{"input": "log_mel", "win_length": 400, "codebook_size": 256, "mask_prob": 0.08, "activation": "quick_gelu", "head_dim": 64, "fused_qkv": true, "qk_norm": false, "layer_scale_init": 1.0, "parallel_block": false, "optimizer": "soap", "beta1": 0.95, "grad_clip": 3.0, "adaptive_grad_clip": 0.05, "batch_size": 128}
Rows from block 11 of a small self-supervised audio encoder (BEST-RQ), named by matrix and row number. Rows with one number belong to one neuron. Each number is 50 + 10 x the weight over its row's rms, rounded and kept within 0 to 99. All counts start at 0.
After each neuron's rows are labels from the 100 clips, of 14976, where the neuron reaches its highest value: "top examples" is what is common among them. Only what is clearly more common there than usual is listed. The data: synthesized solo parts of chorales (CocoChorales).
# fc1: MLP up (model.blocks.11.mlp.fc1.weight, 640x160), inputs 108-159
# fc2: MLP down (model.blocks.11.mlp.fc2.weight, 160x640, transposed), outputs 108-159

fc1.547:71 54 27 48 46 55 31 26 47 60 48 35 48 55 53 36 42 58 47 08 59 64 62 46 48 31 56 46 42 48 65 51 33 64 46 47 42 43 47 55 55 48 65 45 45 48 56 67 51 55 71 30
fc2.547:36 78 60 42 50 45 46 57 38 63 41 44 62 40 58 56 57 45 64 62 65 71 39 62 57 50 46 60 54 60 49 48 65 54 34 36 48 28 47 48 59 48 59 53 57 67 36 49 66 50 39 56
top examples: trumpet; note D#5; note F#5

fc1.512:44 62 38 44 60 56 41 46 57 55 50 53 71 57 37 50 74 59 49 58 57 55 43 50 35 54 48 42 42 41 55 43 64 51 44 43 37 57 61 46 28 52 58 69 38 51 38 34 42 60 55 29
fc2.512:47 51 32 55 41 36 49 54 64 49 34 57 36 38 39 40 52 50 41 37 51 51 50 50 47 72 53 61 52 37 55 29 35 36 42 66 29 40 53 58 52 59 46 43 53 49 63 52 42 69 64 60
top examples: note C5; note C#5; flute; note A#4

fc1.83:48 58 58 62 55 39 53 53 53 57 62 35 62 39 46 51 33 27 42 48 42 43 50 67 45 55 48 62 53 43 43 50 52 43 53 57 61 40 43 45 44 61 53 52 56 37 48 59 37 53 41 40
fc2.83:78 49 50 61 47 55 33 44 26 45 47 41 49 65 27 36 39 64 55 51 62 43 45 47 50 50 34 50 40 59 45 52 42 35 50 71 36 45 34 48 49 50 50 34 48 61 57 28 43 53 60 51
top examples: note C5; bassoon; flute; note C#5

fc1.531:73 51 50 58 38 45 47 35 66 53 51 53 44 32 50 64 53 53 64 41 39 36 59 44 61 54 43 24 34 40 50 45 33 63 56 37 47 49 39 50 50 62 63 37 44 46 27 50 44 56 49 64
fc2.531:36 42 24 62 69 55 43 56 59 59 40 61 48 58 50 61 43 67 40 40 56 51 58 36 56 45 47 63 32 50 62 50 60 58 44 65 46 51 49 42 44 64 47 57 48 53 39 63 53 56 50 60
top examples: note G#5; trumpet; note F#5

fc1.568:40 61 71 50 34 58 42 54 75 58 46 38 27 52 47 47 54 53 59 58 60 43 48 53 57 62 36 40 76 50 57 52 51 46 56 51 50 71 36 47 45 44 38 47 52 46 48 55 43 42 54 42
fc2.568:42 35 41 50 55 46 60 37 44 68 59 54 51 46 46 57 46 49 53 43 57 60 47 56 58 39 55 39 44 40 51 50 41 47 42 29 46 56 49 41 64 38 42 40 58 52 54 52 52 34 50 64
top examples: note C5; violin; note A#4

fc1.596:53 47 43 50 51 51 47 47 54 55 76 58 45 35 59 47 38 65 65 61 47 58 56 52 40 36 49 59 41 53 50 52 49 50 42 54 51 49 50 43 47 52 39 57 45 52 54 44 45 56 45 39
fc2.596:43 54 58 52 44 77 39 34 45 43 34 54 53 48 45 57 51 42 48 57 36 37 54 52 64 46 60 47 68 42 68 48 53 58 50 70 69 58 34 32 45 40 66 49 31 50 55 31 57 41 57 62
top examples: note C5; horn; flute; note B4

fc1.122:54 54 43 61 58 43 54 63 46 70 29 52 53 39 43 48 45 63 43 64 48 56 39 55 52 44 65 35 61 47 42 52 46 42 69 62 51 63 37 37 63 45 32 52 44 48 45 49 44 57 49 48
fc2.122:69 53 40 62 38 37 56 51 63 39 53 26 53 48 47 41 45 43 51 45 57 54 40 59 63 53 46 48 46 54 54 33 31 46 46 53 48 53 34 50 54 54 38 54 41 54 55 48 33 51 49 55
top examples: note G#5; note A#5; note F#5

fc1.452:71 46 40 49 47 62 55 50 45 49 46 58 55 43 45 63 60 55 54 43 65 44 49 54 48 48 47 47 52 53 64 43 51 44 52 73 37 67 26 43 47 55 45 55 66 43 47 65 40 41 40 60
fc2.452:46 65 38 32 54 67 40 51 45 49 51 71 27 42 41 56 46 55 26 41 47 69 50 48 33 48 49 49 46 53 56 38 56 41 52 54 41 47 56 38 54 39 62 53 56 37 49 44 54 55 35 61
top examples: note E4; flute; viola

fc1.444:46 49 49 41 39 55 61 59 43 65 60 50 58 48 48 68 67 54 25 52 39 40 41 53 69 53 61 29 59 67 23 47 42 53 45 54 57 41 58 51 44 35 37 47 55 59 51 53 53 32 35 69
fc2.444:33 58 50 34 53 32 41 52 54 57 53 43 42 42 68 40 61 69 47 50 41 45 52 75 51 59 54 45 56 43 40 53 34 37 57 60 45 57 65 51 34 44 47 57 55 62 58 44 45 49 64 59
top examples: note G#5; flute; note F#5

fc1.74:48 51 31 45 53 58 41 49 48 70 67 39 66 64 45 50 43 61 33 58 32 54 48 67 39 38 36 41 49 37 59 51 67 46 57 49 61 51 60 52 33 46 44 30 48 38 40 44 54 52 55 61
fc2.74:48 49 74 59 56 50 46 58 36 24 47 51 61 63 58 59 39 50 54 46 46 32 52 64 42 30 46 58 26 49 44 55 37 64 63 48 66 33 53 38 46 38 65 53 56 41 54 55 53 44 55 40
top examples: note G#5; flute; note B4

fc1.6:63 58 50 46 37 36 53 36 40 61 33 47 53 38 43 52 32 51 23 41 40 56 49 49 50 53 56 53 45 50 51 58 53 45 47 36 62 69 44 48 42 63 63 53 62 39 42 54 42 62 49 49
fc2.6:44 53 51 44 50 25 64 60 50 42 70 65 55 47 45 47 58 51 49 38 48 51 49 53 55 53 50 56 66 58 60 66 38 36 61 66 60 38 54 68 51 54 36 40 36 48 50 44 43 48 52 31
top examples: note C5; saxophone; flute; note G4