From a checkpoint of a small self-supervised audio encoder (BEST-RQ).
Model: 4.77M parameters, log mel input, norm layernorm, activation quick_gelu, layers 16.
Rows from block 4 of a small self-supervised audio encoder (BEST-RQ), named by matrix and row number. Rows with one number belong to one neuron. Each number is 128 + 24 x the weight over its row's rms, rounded and kept within 0 to 255. All counts start at 0. Numbers have three digits each.
Before each neuron's rows are labels from the 100 clips, of 14976, where the neuron reaches its highest value: "peak on" is the class under the peak; "loudest band" is the band of the loudest frequency at the time of the peak. Only what is clearly more common there than usual is listed. The data: synthesized solo parts of chorales (CocoChorales). In brackets: how many of the 100.
# fc1: MLP up (model.blocks.4.mlp.fc1.weight, 640x160), inputs 80-159
# fc2: MLP down (model.blocks.4.mlp.fc2.weight, 160x640, transposed), outputs 80-159

peak on: G#4 (59); B3 (26)
loudest band: 250 to 500 Hz (77)
fc1.591:142143097140093096171126114101133122132162122133130099120123141125129188178114151121150156097101130142135100150120156125148163154120136124126137168145146151160123146128162112127155126127101147182096122143134100147115120096153150123116113140
fc2.591:133093116127127109125101113146108133154165125137108138126106133129162145131089115120108105095151147143133084143180113107149101078154125085085133152094154087136123142106153109101121097150147124138150130125112184125158162132089128117161127123

peak on: A#4 (32); C5 (28)
loudest band: 1000 to 2000 Hz (36)
fc1.412:113134189127108105096139122123133118141133079096155115151097090150120150109109131112133174122136138145132164102144147126153139126182105185131149097125141148090135164104134134113144139146122181139126083110094140123133112110119138146131171122
fc2.412:161158128116131121143141146141126159090087147127146119127111122160138133150159186127160083138120145102090077128132141122092084127130111111110149140196161067098133144100140105106122118109161121166138142106159121125108145100134110131129169141

peak on: F5 (47)
loudest band: 500 to 1000 Hz (64)
fc1.250:136157137134130141114087167109102119124106116083095147135132139141142128151095108109135132155084091132120145158151136140142171098112138128140094147113093122106140144131144127119134064109141129116111108113111107129189115129163132131100153161
fc2.250:152090106124119125131157097109126159108113173100165125131134116157191127112128105113129170131131113100125141118130141154139133121130158135150119147123148137085133119110156110096105154153139114134142137127167110143144145122103109096150121110

peak on: G#4 (40)
loudest band: 250 to 500 Hz (74)
fc1.105:123144150149095086117136122107128113110087128169116158133145152111140110154155115155136125149181173117158138129134160154152128113134139116124102120065164136125164121107109111116113108154119105165075110131157115141109136151136100127153095196
fc2.105:103139087134168113110151127115097166135124147136101109136100129105113134135156124122079151167142124152129151131112129126137177126125144097104104122115105106118117157162159131161164140105142159102162150091145143126086152121131091117102095115

peak on: G#4 (62)
loudest band: 250 to 500 Hz (72)
fc1.446:133114114147126115154075099101124151148107131178140122110098121120103069136102107115129121117178136099101123171136126137095135126109112121133095099082089137117126135120199154088122112133150136123114138115173101119109146125131112128116130129
fc2.446:053150127135142113090123164132139153121131143082122116108145156134133134122140134120211108135127138144143160113118132088133112116131138125120118128142128111123126087133133134129139142099117143075091136114106144101110132174089167149152128141

peak on: A#4 (34)
loudest band: 1000 to 2000 Hz (57)
fc1.392:088122139135143129120126148137123119162150108096157123128168103121143136121109131104136138157149153144137116139110120151114119157113154110108117137088129112118099155123120101121134057173091113097175143128150186167157143091115104121124136167
fc2.392:134152128155160137146099155127162144110096133106107132116123148132159126151148153163112132122094090104113110111161107143143125152096152168130124109136164199131133147107095084060106136122131119114114111103124090124097101141137154126121136112

peak on: G#4 (40); A4 (25)
loudest band: 250 to 500 Hz (94)
fc1.189:081127134153132111134131134117127099135128106072126118078152122114122120173124135107142139134113116110139158113134092152082124126107115118097150173067135129128154127152118117108122156089101121136120159173162147124126191076140120145132118106
fc2.189:116111149098154152160118110143133124109125138155165158148160152154115139085096131122104171115170109141128123106123181152148146156120173161142104098073107112140114121123121157108079099099152115117168150138139108152117135142109143166120147157

peak on: A#4 (29); C5 (26)
loudest band: 500 to 1000 Hz (60)
fc1.420:090198134118167118102144103140134164137155125105089121097158186103122147157154132131154162141162118158143112083114100135140110144104113146172103189120089177119120135167132126174123140106102127119125140130150149106132129166136145110114162153
fc2.420:100143132146123117130139146117118132129159122129128143121109125187098090113141103137111060172166140148169104134128167130089148087139149110115156082088157132118155145121150133119098142130120135109169140056108169099138150063109093156130124127

peak on: G#4 (43)
loudest band: 250 to 500 Hz (91)
fc1.236:096138195134132173138121120095106120145130144123110126128105112155108133130130184124156105124100126092092131132141130128154105146156148184120135107100094118152098166104086132153095157152140119149149142153123169186137127116113132181148133112
fc2.236:118095095095096127152117113127093117135134114172156158119202187134147183128132115158098141156141116095122127105102129103121163130107150147155127137126115130146113123104120118139112095115136187145106120126116124090134130166105056138137114126

peak on: F5 (36); C5 (31)
loudest band: 500 to 1000 Hz (76)
fc1.624:154154121100153141087112130145136148135119145142092143106139149119130138121113143120094126126078123149118089127123188124129116147103120139124131110152109149133125170082159174149149100090114105121139145157127154103102117100087150123139124143
fc2.624:152112125148137137102154156116110107075096138083116121119090095147095113133123109124159134112123140154171115129120110147126166060160115148123140146134114097141110139134093080129134082119154098094099107108104168106136099139140154165114143139

peak on: F5 (66)
loudest band: 500 to 1000 Hz (78)
fc1.126:104164119163119123125146173127127128140149121171127147146131108114147135123153165062092143143137145073115154117142135119089124145137116109132116125135177103106175103190128133160137111095170142113143119084104121139125166169144149141127099139
fc2.126:177098112131111125124122121143107111146074142114148146141140136106141129087121137118161147127169158151140098131093114093169119094138145149134152188094148104139120097121126165150102099131092106115126107105115112122116091131164139120097111174

peak on: A#4 (30)
loudest band: 250 to 500 Hz (69)
fc1.290:103146143092166123105170136121122103158143150108147099132154114152135088098096154148145111184095129133092085109105085146160140103148142128155155131137137099121127144089130110121071113106143119158095125150131158140149166126089106136128158133
fc2.290:122162089126151117052124139118136097124139110138156137112115155119124101105145098150130106135120118049138150143154103166126112149120152125092147103147111164134113120137109146171105152120127092146115162112149070143129133105125137188091126115